config = dict(
    encoder_inner_norm=False,
    encoder_moe='top_k',
    encoder_moe_every=1,
    encoder_layers=8,
    encoder_width=160,
    encoder_positions='learned',
    text_encoder_layers=7,
    text_encoder_norm='rmsnorm',
    text_encoder_experts_per_token=1,
    text_encoder_shared_expert=False,
    beta2=0.95,
    max_precond_dim=1536,
    adamw_weight_decay_other_params=0,
)
Rows from block 2 of the text encoder of a small contrastive audio-text model, named by matrix and row number. Rows with one number within an expert belong to one neuron, the router's apart. Each number is 500 + 50 x the weight over its row's rms, rounded and kept within 0 to 999. All counts start at 0. Numbers have three digits each. After the name is the row's rms in percent of the matrix's.
Before each expert's rows are labels from the 100 texts, of 14976, where the router gives the expert most weight on average: "tokens" is the input token at the peak. Only what is clearly more common there than usual is listed. The data: short read English sentences (LibriTTS-R). In brackets: how many of the 100.
# router: router (text_encoder.blocks.2.mlp.router.weight, 16x128, trained with AdamW), inputs 64-127
# up: expert up (text_encoder.blocks.2.mlp.up, 16x128x128), inputs 64-127
# down: expert down (text_encoder.blocks.2.mlp.down, 16x128x128, transposed), outputs 64-127

# expert 5
tokens: "said" (8); "it" (8); "the" (7)
router.5 098:463494477554486537507441525445542466551512576580554420503497473485534503599554462383638500495496596505491565479505510512568504520462575503494568532448361427511509513451518563565505494457401528
up.0 108:523390482487480515456556482436430495461409525354509440486584453538561425557469577524476493531453472596442510490566476563567479499484415519476522462440620455494431415481394556542486534563506506
down.0 109:537559497436434396502462408490486534435455545500483428539436492435424482491549526504605492503447443433372589511528517522568556470522522412513541507410552491403526498500553483508546584582480490
up.1 088:523496554530577462515527456507554497448608598493444504606487453476516497535480512471400540468516450399550349532560534587568614438547558455539564449499483523474506510522439465511470514446525537
down.1 078:503455516602413538459406532478518587492542500518582495540535527518383522547461523427535528513540549560493494493501614514459627547401429553507536444477452541360465493494542501483442519505559448
up.2 088:503500490419442491443444543587457381543507511438518565541532559418404557503509540506449587555513467460586534475485512532524495559482450489454430518480527437445536568578500479531405479506548601
down.2 084:516531455561543501583549537486470458550628530523379468454493499476513539480502510528537499434583501501466517515433424543538486429534552456599487445524515488428534443496504470587509489435547466
up.3 119:538471405516402459517445454418508513513511579456441485506496558491502417529591557478444503482553344557480511504479581448521560503464605441483487507480524468484492523489521522530459451430485529
down.3 114:529477580525449488435453432527459568475569466481594479537517599529439491504514426445416540462533451535462492496567478439500552501426404494467621531410535481551417498559500396596452500441532421
up.4 101:464543448462526525518484455483525498516548535503458464508528479529473499486605522523524568487592584499498577511542526413416478558563489498478508427541573512585564501582501509411516565564603525
down.4 096:504669547492498419364475493503481535616569559491484502429464473487524490421450538532481479501419537464543471512511532461483536520472440559524505513449576465436459486538571494454456476449512473
up.5 096:431397439451422522545531556449501479537496518448438625530488482476462618502466488499484481509552392496570555511486522464509516491514411457503432506505537468593443574514582524466529467594545613
down.5 087:500402478572508469413542476403513535495622503556511535456418556515483538558450446476515570462448591458480539455508579560514397531449505455439585499486450555543531565621501425523561519497521517
up.6 111:421529471456523499477525539488486512463368501507482524479513416485527450547524483473539416581540458578492518444484458532506459410444495512532507502414496470520506444511485504478558539487527412
down.6 115:472459384538450528534514456493559434581503514453427459474516516588420587460514449455453475477414609439439448452551562430592507485551496491524484471563537497486465427546499527537503514420500533
up.7 110:504442487548564421545517505444631465505552483458508475590505404458500623460493438537532505477482512486531507506475534439480472520393485513568555503477567441579530578512590420466544518422510547
down.7 112:507479382519514502459455490456548454529571608433548426458517514586526494485567498459549553498541552487567457486469399481524499444497358505513454486447504508614514519497494480421503539490556570
up.8 073:480452516542552598517484495421465556494555433480450530496502493557419593563550559528496497530569457388559373501476498400479524486463444465520495495509421467517511566462506534568483504538486515
down.8 080:543542415513555427477489484499369560499539500575507467538478503501546489485562497509621561505522486442542457554447442483597423487480423489560538499452523465532401480488583520550384365505485437
up.9 082:437546477489577429600469629503492503513444536517437500485452563532633457538427403543477514543590545521497474537553523581481471446480467511560518429474473562442502496526451519435506484466552571
down.9 088:559458499497516526510489462475598477535593473598500525580391452526566472490429587365514493489419570519519534420500505498480474491523516527397462499540540478439419485457437436482485376483556515
up.10 102:447500556515515509528448577488466452493447623513541514464433534573500491566557467422465460477543487534439498464479487477486345552522555533458564470530444429553475490496434518451436372533476466
down.10 104:609592541396501517504432469547527435439453496482477503452511486487529492582456548480483503531523482447445424421611523531461454366419500506519528501525481477448522387415520544505548398463487597
up.11 080:513526496476446506558531425409461513531525543540488481450398440417448486440455500538575439418516504534493526534415493528508522589469353514513423567446570503431453585496479489502482447560424566
down.11 084:550495459536564507484520456389434461467533457565565438557461565529559560463553557510467570508523610491439529510411537551555329481439379568491560483420519508445505589507457498555572537509516493
up.12 122:528449420562587566472463563460543526595449486473462466563463481472568509433448428483436541506464644532538548518486560457415541601449539482486536493496470504605530565523565433453529500443514541
down.12 126:489420450525485472447549486480520502569613581487525464470434532495468485570448585483514560555435643459505510495497592494503457487588416490441522518487527476548426553487516463426479529463473596
up.13 089:479495526563438455514510545574382495532547595513503518447515511429486443472557475492459451494523450593515486368504385509487499532435534351433518548390511497513524518534496444537518431503520433
down.13 082:496537560570559469460495477625581513405472415484501543575405495499450406489411510550495543450436528471471414479534504524467465573450486582554504459528590506488537511437489483469409526508455558
up.14 077:560454505520539430473546589583541537499462428511534608450556573526560473523533554484418479512475399613564436468477563491448526570561465497538511422469472473389521573501479462388465417466471532
down.14 089:507570446487545529462416402474539447603566502474500431592509513412541438501473501562527464610481443482456462558514526481503504505592471430504535528458511454541457490540390606529582473476506522
up.15 103:409503530438492546463511399487521565549455547584531432488531488536496510408485444517549479513496440547452545471506447516480627511569514353446521515545529454506523512527474475510430483503476454
down.15 111:514469502505536508512497520518426483489510506447525523550610567464480583480424513433539588474483461474521581560525419494555459501506424529574512471395453498500608515559512519499403552515518509
up.16 120:529454488458574532590431419510507441513540484540461500486545490504405474513492524373504504496506533420558435530450443460463560515462519481567458382491405485558545529456517416523539469538480464
down.16 117:503546422428496582545455488423557483478479616586486551532523504484563592506466520540593484467523508450533468546503536454491475466509518544547535395463532494575434456412544566493594551468485426
up.17 107:493495491450523587496503481530508449539481458487539487500488505400436554520571530412596522565498527473470558500594464473499447490441547512523559433467530488494449484453506446474499469451407559
down.17 101:500523449478521490558556511421458574514527421427500563467455375458637534512437576521584511498535542566471565464438526479573450459427517532411469491475476507529466523516538551516570494486468386
up.18 095:495601554521431522562386454505575508425493549615459451509447502496580391501470472493531505475511434493403572535521438498493528492477496577367427526438416558537504461543449431581568540464472526
down.18 096:519545543507537508563485513532398522413493592552573461436483609416479531521452492546494484484434494551549551457476397533510486449528518537519546433463522441463455492466521493438487578442498506
up.19 082:536400526487528475595492545630505517502538535535441571560520627525471511499614485478535438527470475566435503438644517483476447567496507562413565420529523560426492542517570444463448513445490473
down.19 079:541480507521512509483564512353440435597488553537506448501579456462456480456485542491491514411464519450532541443441414458459605560508504551535467543478609537548489526522521463515549455454502455
up.20 121:520535478493559510506474495479514566508469527470544528389558565497444466453457483482504445483468548518505501555445471524560497482473540476459503511482513477467624584579564503466442528480501571
down.20 112:532548482523537514603460475491434496540557447444456544563396536515566467499469457490512589508588564565489470486613352586562452455466565470459509427526532529538448535494607481423466517483516560
up.21 094:489477476464508489523501522455386611606430370548511522508515585490480510490483540506484460532426469519507625538464420486484483558487462550440554469535539450473448513498399537418538486434474499
down.21 100:500494596464475489518462497459557505501552496364443494533432479417448555510488488485608434496461466555452512513429508624539440442425420474462529560544576489494511468452446548479526474505510525
up.22 109:502460470493579470516492511465441409480557513533393550537474569498521458502515430449506479499460384500521588423513451438491466495500513570525387432580432545468558509495580491505452446545490518
down.22 103:502473591587545388504496545443495422515551537495513599493373454544462464578501574463525464502520492478487473440434527526568409496525468491460423566481485431413440374490525533427519503508558422

# expert 8
tokens: "no" (13)
router.8 087:497492383629574469538426500505461451515435541482501550490479427444491533502463429502512507453569544564492497463443484534449528520561574550573493437456529386518561552467436405576503569500517507
up.0 111:549398487519479480513517484515602532545447494503567391450555526412471408494457449496485561460523408531516497473452536624574470590531456529440527558533449551508478608554496550521499361516443525
down.0 108:310467527535524527533512468561432430429503428540525429548552524474497609534485440490499492531494477486475521546491434408481589513581500520516442559464441462484455491496563478547447534469509493
up.1 107:402467448587483529491461607481518497522563543453495525431590556496512428556502480538517573510496593425480531553485584506604501468589544548482573465504563493494503498414507476512498616469531429
down.1 102:531530433516451499449509471566421472571430404442533467374461461522561566484538469491539481517447492554407462491560448507439618436549542518385511483518464515517480458432415459450447570444476530
up.2 083:491508499444417474566527505429586621517491607557457507331499447460465460430543486478515546530583413509504568481471538500599501479543499566427449471532442549534458527538513524507615484477497543
down.2 080:558590461508490497491478458540447449506564487469494560530488476503517498498557503478456417508610459662600505462472512564567517447469422579590431601423498454468498504482539474533487426596432377
up.3 086:494515539443553448596561564568547614466509547528408445548447470492524454448431481492540470488540524523582530435575485528449406555475484508504480562505488523529472524511496410476409389416496466
down.3 099:536520507540521392586562582561409591553563431494421378517504523495522541455506542436510437534550468466568497459463431462443488530544481476542464540568560486484481474501533497454471505442492456
up.4 123:356472484564427556472553441500518460505427503508398460583471417433457581479470488488519476516523432426490478442400518562603548460491495561473583463492494503429472557553546517473499583544440467
down.4 105:464455546480543443457560418595484437552473476530490510509548414541351510499569553549474441458537404458418500580499471464501607515529454499518456506508586509484484486486447520557421489546579605
up.5 116:502466523484575477455495462506449474574561481536503543485508490557568484481523440449432491562551455521466478442431568503569501492561501351536533525478439397520457467443502417495599483476441508
down.5 104:384515486472567430586421552566510513519452523595483518513518546469479492523517478426533441502347579471511566457468426539596550533501496484469520583500503519654454452577450568483473473491450534
up.6 091:537497568477451421545499506485583484514486571463435499484463467443516562450486540517442582535524541502468510547493505478496604530514400599520515459502433559471556514506550655551401526491573467
down.6 098:484537506418478420466446466447535485577521400411539514572515486433579487531533571512509624576506462542557480447509525486492473451511581442538494461486488487470566503524344534477606504533643477
up.7 108:546540441520497477480482446485469408545438487403520499533480460516471567514543580530561582615576493487536522451480460476516498501477506455529541498513539436516465490525535451579448555462535562
down.7 098:557415561553514530500427448467551589521529487521486395496488451492432418444574504437514584552527510436490608525422544577415500552447493504441580464503515540465493523378528491543417582578514570
up.8 119:504482483560486505466345501468497462491475598420386429446411432508544553480476482461488520540471500550542431546466538492443432544532547499458419430523441516479486483607540409489569540496478512
down.8 116:553529525563507564493558472500490483413516548485552518438544515591488553454520467540514507532512448506526524418497421518549441456494512486641541474495445564559536465562499501569429460529446483
up.9 104:472489417579520488555441445475512471550475567523579494449488508434500489403499405541573470466474431467528518488507403446524475556455517583504458497502446436524484604506543511468408451475486502
down.9 113:502546489461466553553423382605550475532473475497494401521525466466511498502453513500481532492515474487493466521576509543486444531408489551572446490529530576513471568634506526534401549553447559
up.10 085:444429537503536494494470433429510511456489457609470517516503544448382400598521529498522594518543452513509543459577483448515483451480477467423505565434481476529495530471501450567556513386422466
down.10 088:521497443392526441580599471537412462556499520549604393420564561532515533449528462635428572558495534521466515539521443490490537465446601573520533555550463524516450382426516533580492455582563416
up.11 100:526547455464503520497527554534526565532500470499545574528521452400529482478553594510439480414480590465504437521551371552481422440484443540477479479526425478567537480547532434470493496498451530
down.11 101:445427523436566433518475526539457394431489493553468490496539472500514479430453445447529484527383597535524589420404530398572404427526554463499530521544477515452488471521501469505447547531549493
up.12 101:535550409559521465468571355477540540446399453538416477504558463534552523514494514525457433521451599490545453573533534455505502486510507391462501510491429504544441479517554545524625548533446533
down.12 097:483468522459450522402456494484510542495530527503402471500447412501605476499537596489548534457465560571513616478477493442544502503517415495560461541583524517532455524643480506458538458571418411
up.13 109:503506467479506543488504437480496503477544493457509489578577502492450444547411524482458567506509576385526566434427509461495538496512475430483490439543587488545492486413495504507515444475534358
down.13 108:608577438562529490640442469576455448527589483519457500554531522561560525497522494540440502595447506519489480475489580519509507513482442546464405516449460509481444558380371490449493449580570462
up.14 082:524570522476446516520528516439526371477588483550469462546474589532521458515563457559492491463498496472533600429535570570497506434584486484599495520492458431469474503555492471460527455503553566
down.14 082:467459441451479618565577472438483431484519511449531535504478491541547527530540543514534557480542391494490494666571533561521538542534463529444440482533528493428486526440462485526516576498615452
up.15 113:496535447485529493448598533504474505524501429449493509430469557516441513556454527490519550529503570423519472573589523418519524409410487478458462491533480431526575491470525458456490488509528463
down.15 110:497575469533505494502514404519456512581585500427515467451559446516494476490351524540577453496456538469495485402513513502495522454536545485472526419463492456418588480449431470526553446434511412
up.16 082:519472527527511519497493520588514512464539459390550530544515573432468528492515489378484493564439504526594577458504556541486448530433566419511461564534596550503600488586458600573529506510535559
down.16 095:610512562522588494524539577553537443439508456458501367463547537592556425437455490461566565465468551466435503504482532497461506548439544521510551452515521572488479549556401549497457544521435483
up.17 119:504486528491536489524523412511384508494452552512524578538484339493513463483511551469441457412608557515511478575491388494523458516586509440527433465499511466544540473555426550509529556511487451
down.17 124:531511606508546482458512562552482475474571411483498499522479564415551457440462498442443484440456453538566551496522610458547522501527575515448551499495393466609470446462444565446572545470467463
up.18 105:520410488544398488431570397534451536477503505365498436468434463490512400491443541504546523607572472486506500504551563454487487420571569479508423447486507448574465517468495438473498535500460478
down.18 104:520558483594461451478451528520515484574569487439454480506462545582512523407591590484496476544540607548523571505514533558467513480477500389534546404549461495469509519507497498504565545540494497
up.19 099:489531456529478533524505500491492585435507468483469472594488575608508555507545503520481581539475575508525482506513588504529572537539449396496501538550420525546543483532444411533554588449514541
down.19 103:528480453546450470474483571442423541550466535506473527502480508559440590554474482458507505521504532499479508591519526503469498401516530557488594498481504583471423468489510459427566463455555583
up.20 109:484474559566502618553480549509444467460479524436483479444554526508498403482596447459506564518575547427404603606520564440436521473482561402473541573489472518503408496561480533533494507507571544
down.20 118:564516463524498476502451550530483500451479465436433546492441531470362503419511541413485430593460538454533541588462419541494579625442506587544483436548529509483441592403531584481456482517551483
up.21 089:467422518465500438422387472499535505498560520512407472507547482469511498529577475460476451522511546496505523554513471486541368629506498574532444510593518533534503466551540350488424451540565533
down.21 083:435493435480475490470483533508443478489463453459517639506487467512469487496538551410466447438530575481627458569579588466557502486456526506499523487522423481518537541513470476504481519540561537
up.22 110:518561449512445537522442542486480525534453440462446459478430485453589457485451387558550446499465480491576519564482573481535500490483519574551460508561506549481462500456570547534430506539513475
down.22 118:479588511621492428479462459573582461573584448446542399487462518414447502496512452498556498496617451492477442550443466466514466495547495463502495442509525534522521569557508629404555516568499480

# expert 4
tokens: "i" (9); "you" (7); "at" (7)
router.4 086:533507467588563536464439472457486564567435537541521422497454448517527409466446497539480491516490413431388508522489438449546531569481429549630468523448553493543562474425447445522483528557440509
up.0 088:502612442476460535508537402494515578445516517452413451432565563480459519473582460482524415502553441489555471470446492493484394510469535468508491585568499492501442454463586420556542527503508537
down.0 100:469511488445579472449527544486532470494513509418509474458581583487487477455523468496517528481479517408518450521579539483597512434448463525572467519450578509496500444448529472521510501579552497
up.1 096:487414544447564527452579499571464507531498427535503581412460539541483529370487480485495434409492514428480450510427472500383498523516461538549552522472527521447511381611465469483526463415453539
down.1 099:469451537461478433440443499515438520619442438467486521453555556516502509556503530483523482411549573492479488486547571531501429565498551510540490558432574567602571530485481476574527517468502360
up.2 089:511545519469487473449506543434418569528477519467467484512545506538373570538477474424491516502545455563451531499416594391480506431547408497553488532441530481570586601465468564478462473429457525
down.2 097:530446466469467448569540498596553469440435472502531458509433486478522547558523573614579401500455574462562523555538461501519493600485440509483457551530525558567532475456496425538476502523525469
up.3 084:611593564558463483476527581520534536401471460489475437607514478499511489493512462481446416610487500505480381489538512567410514516477510422438488579465579473400475536495551458492532449512509526
down.3 084:538593466454466479572519466510389561467560497532452559510539554466460451532632607450444594501510573511533513445488467520517564567482593591462485525477510498532458543524496448449510522486502527
up.4 077:420473452525557505431538496569437479418549499541411515445465546572553528425557487516564565431535608502486499573458522649427533487459418515515446435470460565495474531498473581496551492474419482
down.4 085:551515470431436465535494449499515462504558452455533527524525428493492522630517520482498426504482530591417519524528545535502548430535484434523541510408541569553492393481507438484525441489470451
up.5 120:439449514542388508528472491452515490418482455534462493490483509507531528543496471393633534511495509463497499437555630514484428433494518469534479546566546514591537444494495456432588439458478486
down.5 113:481604427494470420494469409492492456456563490423516482436524445595503547550594453495483493513578552552529477462524473492529589461481563452465494565468525535482507526441503343478453507499457468
up.6 116:426563396462458477397492527482516480499454506562439424498478560474496573459487594572482567497475442585527460488496505607506482459517439593473443493479541525498545464522586554605448485502532466
down.6 109:517571481457577479536513459468428440371556480463465607484489481509464477584454517534548521493503423418503517530585582495506503444455488416461467520521526543465499395481592447467555531482514583
up.7 096:497524517461479437553487527530483434523389515526465564485539463474468548400507568493516642504541535453537514511503511520430488523547497529526546478434524425471502492460493505553510457382451523
down.7 098:610464528575566546603505511487530544574473448467462456607532460443542547534448543552531595414459542555553504513498501471535479500466544521581498542536485549494449509506558509542548517634587433
up.8 100:495581518463502560388459519533493527436515499586538458415453579502470531519458444563491425448516616492523473526453477542593572489489458526613462573492505521486504448491518473438415445558492514
down.8 094:597525589461380464526427476456471412538483447438491538509507518560538429573475498470594503435566487510506515519500475538458523437441506508516432491478402513492501508477483474568498504591523516
up.9 076:581458544451483458582565587577521563514487528463448467484500488514573509502529449571454550488427524443491535495538574608509545535588491514490559495570431528417469466515523334521551447426516566
down.9 089:536487459511555440406490479494566527550537490435446408374454425531470516433428584515530473530451460532411496383432561480474581577539465533486582496577435423531525567515510498501545436454475446
up.10 123:462501589436492414547495525562556484565527428500534513541524515460495416535563494512485442545481476548451540594523517496543523467528464530437510491477505511468534409584551559532473421521428478
down.10 118:498502380459482549474461460440472426468442549415524552482448476515520433562572520494386426477497553507450466550428498478489476493532537521507500610475501493444380428464541473458482511496521501
up.11 126:514462501491472524378534568487458451530568468558447469564487491457437499525479530435419488442551450397503525408424510497481495551481485550557541452477478628518546572511487476479494482584487556
down.11 101:560496455450449472517510478518613451435510447615470544524531484616448582524490571469357408547401573454548443504494451598494552503496568487527544478541490479567472498577443483600511433410541501
up.12 082:483454477551569439425530508530509456467455509504469559520471558382475509464553434488500395445551525572432495656533433578558525500505561526472527544564582445510388465491494549490489463481534515
down.12 084:468525519424484500544445398491435504540445481527535572485557510503567459430594554470486526514506474569510530530471489502555467500447508526477539426502508480432502577490527558488551535652510464
up.13 124:492606486404476533566486461531455472448376500555573458502579488508476476471453496522499517549547431454480429402468475467521470565486545480401473448468541454535526451536536510505463435473535532
down.13 126:489505547527576491519498378508542513438546499543506403558525439541528522511516459567512527516530475529580455466440479487424409453460507477577567456517527534531471591519549487525523519476554513
up.14 089:372457471544474541458451497557499444473586559469611582547495480493532447446572464426531500371493644538575512549484546476482537465539571584428527563488547507467510527452487500511510491510581500
down.14 098:494558469452508497499449515479497499446578544504519550462507558510471560470486438495529464504553455499543455461509512470532510577524382570560450465417602451433523469455531492453504468524402429
up.15 101:590532470452533442382373451536548537474555461581630542445532547560442481380490492398569503543543435487454482513438501533531448525517416525451498452523534467458517496542514489465418474515479462
down.15 098:555448530514461482532533541570445491532453545413484465529531561411447432622545454486560387544451472501500492591486594405455442508441537562493484549516573428502464468490449580573535518497474382
up.16 111:420494374417544567487551506536500558587473381530619533471503548534492506447448530555459567417480521515560513536517478516545497510438524471540485496369569465485469548510509509426524516572565520
down.16 114:516527522501428462518414486471489510533606468491468450482473477366433542543420503462493517572490499404404545499446544516495491473562378546576489482522534444461445475476398543508469633532431460
up.17 116:530516461385516486514556423560451487591450494488543485483481509569486511581637518576466451557500459455478512501580468492552513531547457457448464359489538526451452453405472553574562509467397507
down.17 115:471574557620487538535463565548546505460545418499522567470561515449489501445545479470475566535423453512458443489534623462586459569598494531528496490550427465510449473524465559499527491504582442
up.18 133:495521513586562572613431477508541451436491550444528539581497446497519443519441503556499533511497528490501487494479447524488594568416565488565483504390425516473364502445542478494496526556438555
down.18 118:437393542546431502491499494464575525481439632553482547531502557502482536503518447404461517481469511474564450524420477469544449452442552549509437548498526552512510501427571564485561569414538529
up.19 113:532510376499469507454482470448514483508526449441547417519557494459549456541533544571487569485455431496494568547473488449436466490554483413487478441481475469557494554566421418491492512525397513
down.19 114:584540482490560549488541443543469568490485480482427504467560521452426575477479519450537517473588512527531557505442495605444501549512487533514525460610542622501498489533510483474516463508502519
up.20 097:571423404659518531418561551443554453500479463528395474442538461415543450459485553495542469500516523527558625521452601501452585524470511433530540563543489540558538474535589466495507510489568485
down.20 084:561499428536503468434444524439447514507563371506468504509449497534499453475478438474486509490433586366475547539546490588447498538517447465439452498621428523590493493438459465559484479542463491
up.21 117:489465497481508562456491440562510459639450467475490467521413502489569524546539488477492482558419483562487561561422449532429509481610458521411448524477472444535454595529457580603452362572492461
down.21 114:482484417516480469556481519534552466404545553575433542515511492506486519424498454492422510414359436413522415447417613452496524410523495511459437481546491545570492442456468487519522513515469517
up.22 093:581468434491477608466480481447544467533547353397557491469577554528510496415515497501548508514499463516483520534564600457509495499491479451532508563509474465585581591476454478517419452514512561
down.22 094:494478474450513549478421527595456486431435443459510426442481453523501475461502412504470549476410369467549493477486527481378524458426518478416562467533563560499486446538588512461506442454448511

# expert 15
tokens: "the" (10)
router.15 074:524486422503486506533514451459524507538448500541521413515474479490539519414493470456534515465462408484478588510564436444510545518576581492569585605551474459599527595457507371505551520433470414
up.0 077:558458532483422539573438440512391545485509506543470471558478478464435551566438534448499459536531500582550528516435469516530493523583498580499515507443550468394458557517473536479492492579567591
down.0 087:500410476506587447558428486457547545538502516465469515461532406457470524411455432586555504365463461489438521524486465420468530552443474438558523486458426491552445579426504479554519544462465508
up.1 118:579470393537449575442539494525525485510429620524542466474591524497367471481541499493526526518565506464483480504568392441430529487545454491417484503530530538515449508527560477490598417564599501
down.1 108:539487558535453475500524530443549539543451440582545544514491487472536477531465520523451531534512523411596581516419419583516514485518475586443488462459492483500496552467414567535610601504511493
up.2 078:364504538544395594463530512464523554571627530502447519447538516605486485458549460457520447554521492513541511501488544482510415491553509515515507471493507587479529452435524484546523520432518607
down.2 076:484523544538513434548553479486522547404453479582513549464394482458443425528455509491515480550459512517554514450525573531546481590470456505528535433494505536541408415493526565411459541520490525
up.3 089:492495506485418558596502507443494438554443425535487488554427466515583483443438480432427530483388406595508415495563545484462483513519436541494530442575614497516542532495509479487488434558518550
down.3 098:543450547519473472520553416546571488452475530418470449493529576466521479584448448560482449549488491567505457520482530384510544508549395531429494448541526440504609431460541450494487497595409417
up.4 105:576519557498533512429496548496552492586549436508531441509512516463516572574528387455498504451517503497527602533444388501499648505521486474499504524445552468494480508547476501422509471485590468
down.4 103:435511515489512496403483497433584437514456599562522477499501547515597497453576490588486518395454580488478563488405541507490361497444544499498595512539487472585478429544419557478570462481474497
up.5 102:550492507608497511460565502496500504431473502445510427457548525607519596451529466582559514493459431523465511471502438557472478487492474585499573519463507506453436438520451493542469487506568481
down.5 102:407451458409460547469485473450469502453458614544444452524524426498404496448541468467571563614493476527549517403514569412485468505503566508471494409485506436464534567358590481538533447452491562
up.6 079:545499443421526555458457415500561446578579501442403545514493540555534486497561478501537500536450476558418495447558509518509569424479381409471421483532495439501513569557614508540510468530432498
down.6 081:578490462496488549509446508624461540553425481495530458432463523466459447515543526589541552532480477489394440424520559449491523543477501475469525563458483457415563494548553500489566435543571369
up.7 096:459449449382500540540489485450453481519478497572521495490544496543461506542493460509446477506474478584454568512496488402519592451613555505503609552478532526510588545491549432560538399485498567
down.7 098:455419533526569611501411439554490535531505503445498441410475559459583479499509462517457516517468550544563560406524406575461526381550474487456458517561513521547576450533567517492489485540535555
up.8 096:539527548476415511509363528511517556522520525526506424588497392498488410540489503457552519572510548474400504503496432576491539462469461480544535529441446500486511486523442472531534545531546474
down.8 101:552459596572468523443507493473427496516546480433386575514498595588457533508505505466541371477484477534498485454548417492492543392488405457468469521526480580457407464486505531493498457554491460
up.9 079:501503474481511488457558503545609457505472521604499540554492490495549524560552529425422539584435547491475392530542420516556517457490436479455418489594520461469578447548545441530456475436439496
down.9 084:568562487522543494395474532417550495625488476594430474511471483507506433566363445536414526507527581464470457555402492483533510511566461437614504464528538434418558490490515433472539557525471391
up.10 115:414444512457506508376557459458586499464581502465484506406494570543491521447465440472553555463514582416532512537557455506483481573476520558494534570552474544513551480492418471488548413378480496
down.10 112:492497413481518523438555512508455476506568544439523497481458495560491506523547520528562492448528557442450482515523505549451528566484484513452418387526487591413512425442450473474512551480533477
up.11 092:508471555452517492469565447498518514607545494573543481505497549625506552459530497448537505518548513465457437416571504482483521461406448430468525470449496452474455461501561464529479578587532510
down.11 089:482469470565522570442511471391598461445526497543558550581558551625389635552615544520534494535513499577452468490501565539541470525497494516490518501515512630469427483485535524506527461452539423
up.12 093:377487477409451507526475484505583546482584401482481477489446514475634487463568458605464504425610523562406504545486462550583513512448492439371413435461490515502444517490526468477459491487545498
down.12 096:525547559488415529476510542505371499473461457463495536511571511595508514528520506518468490519528410521431543463565505552470487492589479384623503415478419531572511507473561604463543507534461555
up.13 088:487586494525518446488475523498600490536554508522467526462558555524514475510454532526556508560536400480499404511538475490594461446490543535508428438533692505500497477525484462502584464445644557
down.13 093:530545598542538482530582565459466472591575478426518479515498474505551578535479428503526468454515448552521541479444385478498575481446468536545483511563491413500448575490477465460493510520460608
up.14 107:493556465464487476523498457487538568492444544525562490448530532575427642454471478478543493497566500498517457547620426499527490525565554507510475442454482533472470471589560467595493485434502510
down.14 108:437433463430452433568560528543559440450454434464501553517463473490566447454520526477531483465479487545484463495416499573526526512486518550495608499496432463446483482476468560571505600419495531
up.15 093:558475525470512495550535554619518481490482484559575510480516479460566458476516522433482523493525480445448514499551392520494517527475536422491515429450497480545466539477483506451533475495483502
down.15 096:546507479534443497565468447542489463598491447405472518457536491521524488505501465558517586493425557488530458499537470511434484490509461501500483534500628546425498433516490488548506451533398519
up.16 103:643559450522402607451533535442522556480549473396500484464492469535429556472511506557519556474424432428508514551558494476530568542453506429541448571460558476384539487477535501474437571452537556
down.16 099:509516519415454522472564539483526385458465648416379533603487502417539506460513500481491503583579489388450447492531509448541562529524554557487564387415474466519452429519554487556477476447510475
up.17 085:496416452445479577419459496491528445477541491472583412384561609544445511422510475523528529518581527474479541559443491585544474509464438518581455504473557435466464513525456496509420526573514433
down.17 078:454471505294455510433444497560437543472537489479475555458457468422457469549493438530457491484576500596526463475497541427526501507573525548525526538410456528522482526576391480482508562470481464
up.18 133:489512506534472517421563478555498466566597414502528558472541467477535459491494565419416443519521494473480611506409527527520429587499549577482498435543512522538450511527387501487491498474491383
down.18 131:505433557429525487507510552506401524422558508447580496458403498595530473504579520544456488507541447443356422494537573440458542560424466564398496596504484472515481404493467432437456599524487478
up.19 116:439509475457463439526511407401472452541536531500495504449555530495487529423596489533571463462463402483462545556504478538487491435501487443468444400516487477549455512487429509546435487448495463
down.19 111:478494460496466470543584589551541545538469519462499444515536551636477572505558503506511493536567517480528579486491543514499501474486428590499592537498498458455449524428441452416511544480507546
up.20 098:416499452533453476431480498437635432512486466493530600474354408542554554525491551575444470506526443527501463441608483541487507471460465461333482469487511458510508544528484558518545518495471483
down.20 105:482498504473528551508516490516556435466477469455507523495494498551500437483564597545606452609478534520502469502531491562526470505434545446534448463573608521485441542398589570488552512574440502
up.21 073:493419485453476554521482585463545561533476507500551547440443549461477507524554459577486448528521488425571454411470455622466509523556494496500518412600505474454490523558489524443521483583518529
down.21 074:583558535542574511455498516491462517542506437470507507436568524492547553403587507517487510510521470418407483489451481457543457382479595531529520595446537513515557449530500450512492530543593377
up.22 112:475494489572530465490493490448426480480489538431560529555445580502514496572544546450556592599507539521458525553480463455472462461477570421492479455566391492485534490566556545450486601452487550
down.22 121:460502540429534548409479412481513451451499505490473500439587495495542427466601580513481409515469490447441420442578478480494404444512561453457549518422519565526442455503466538473507529535432473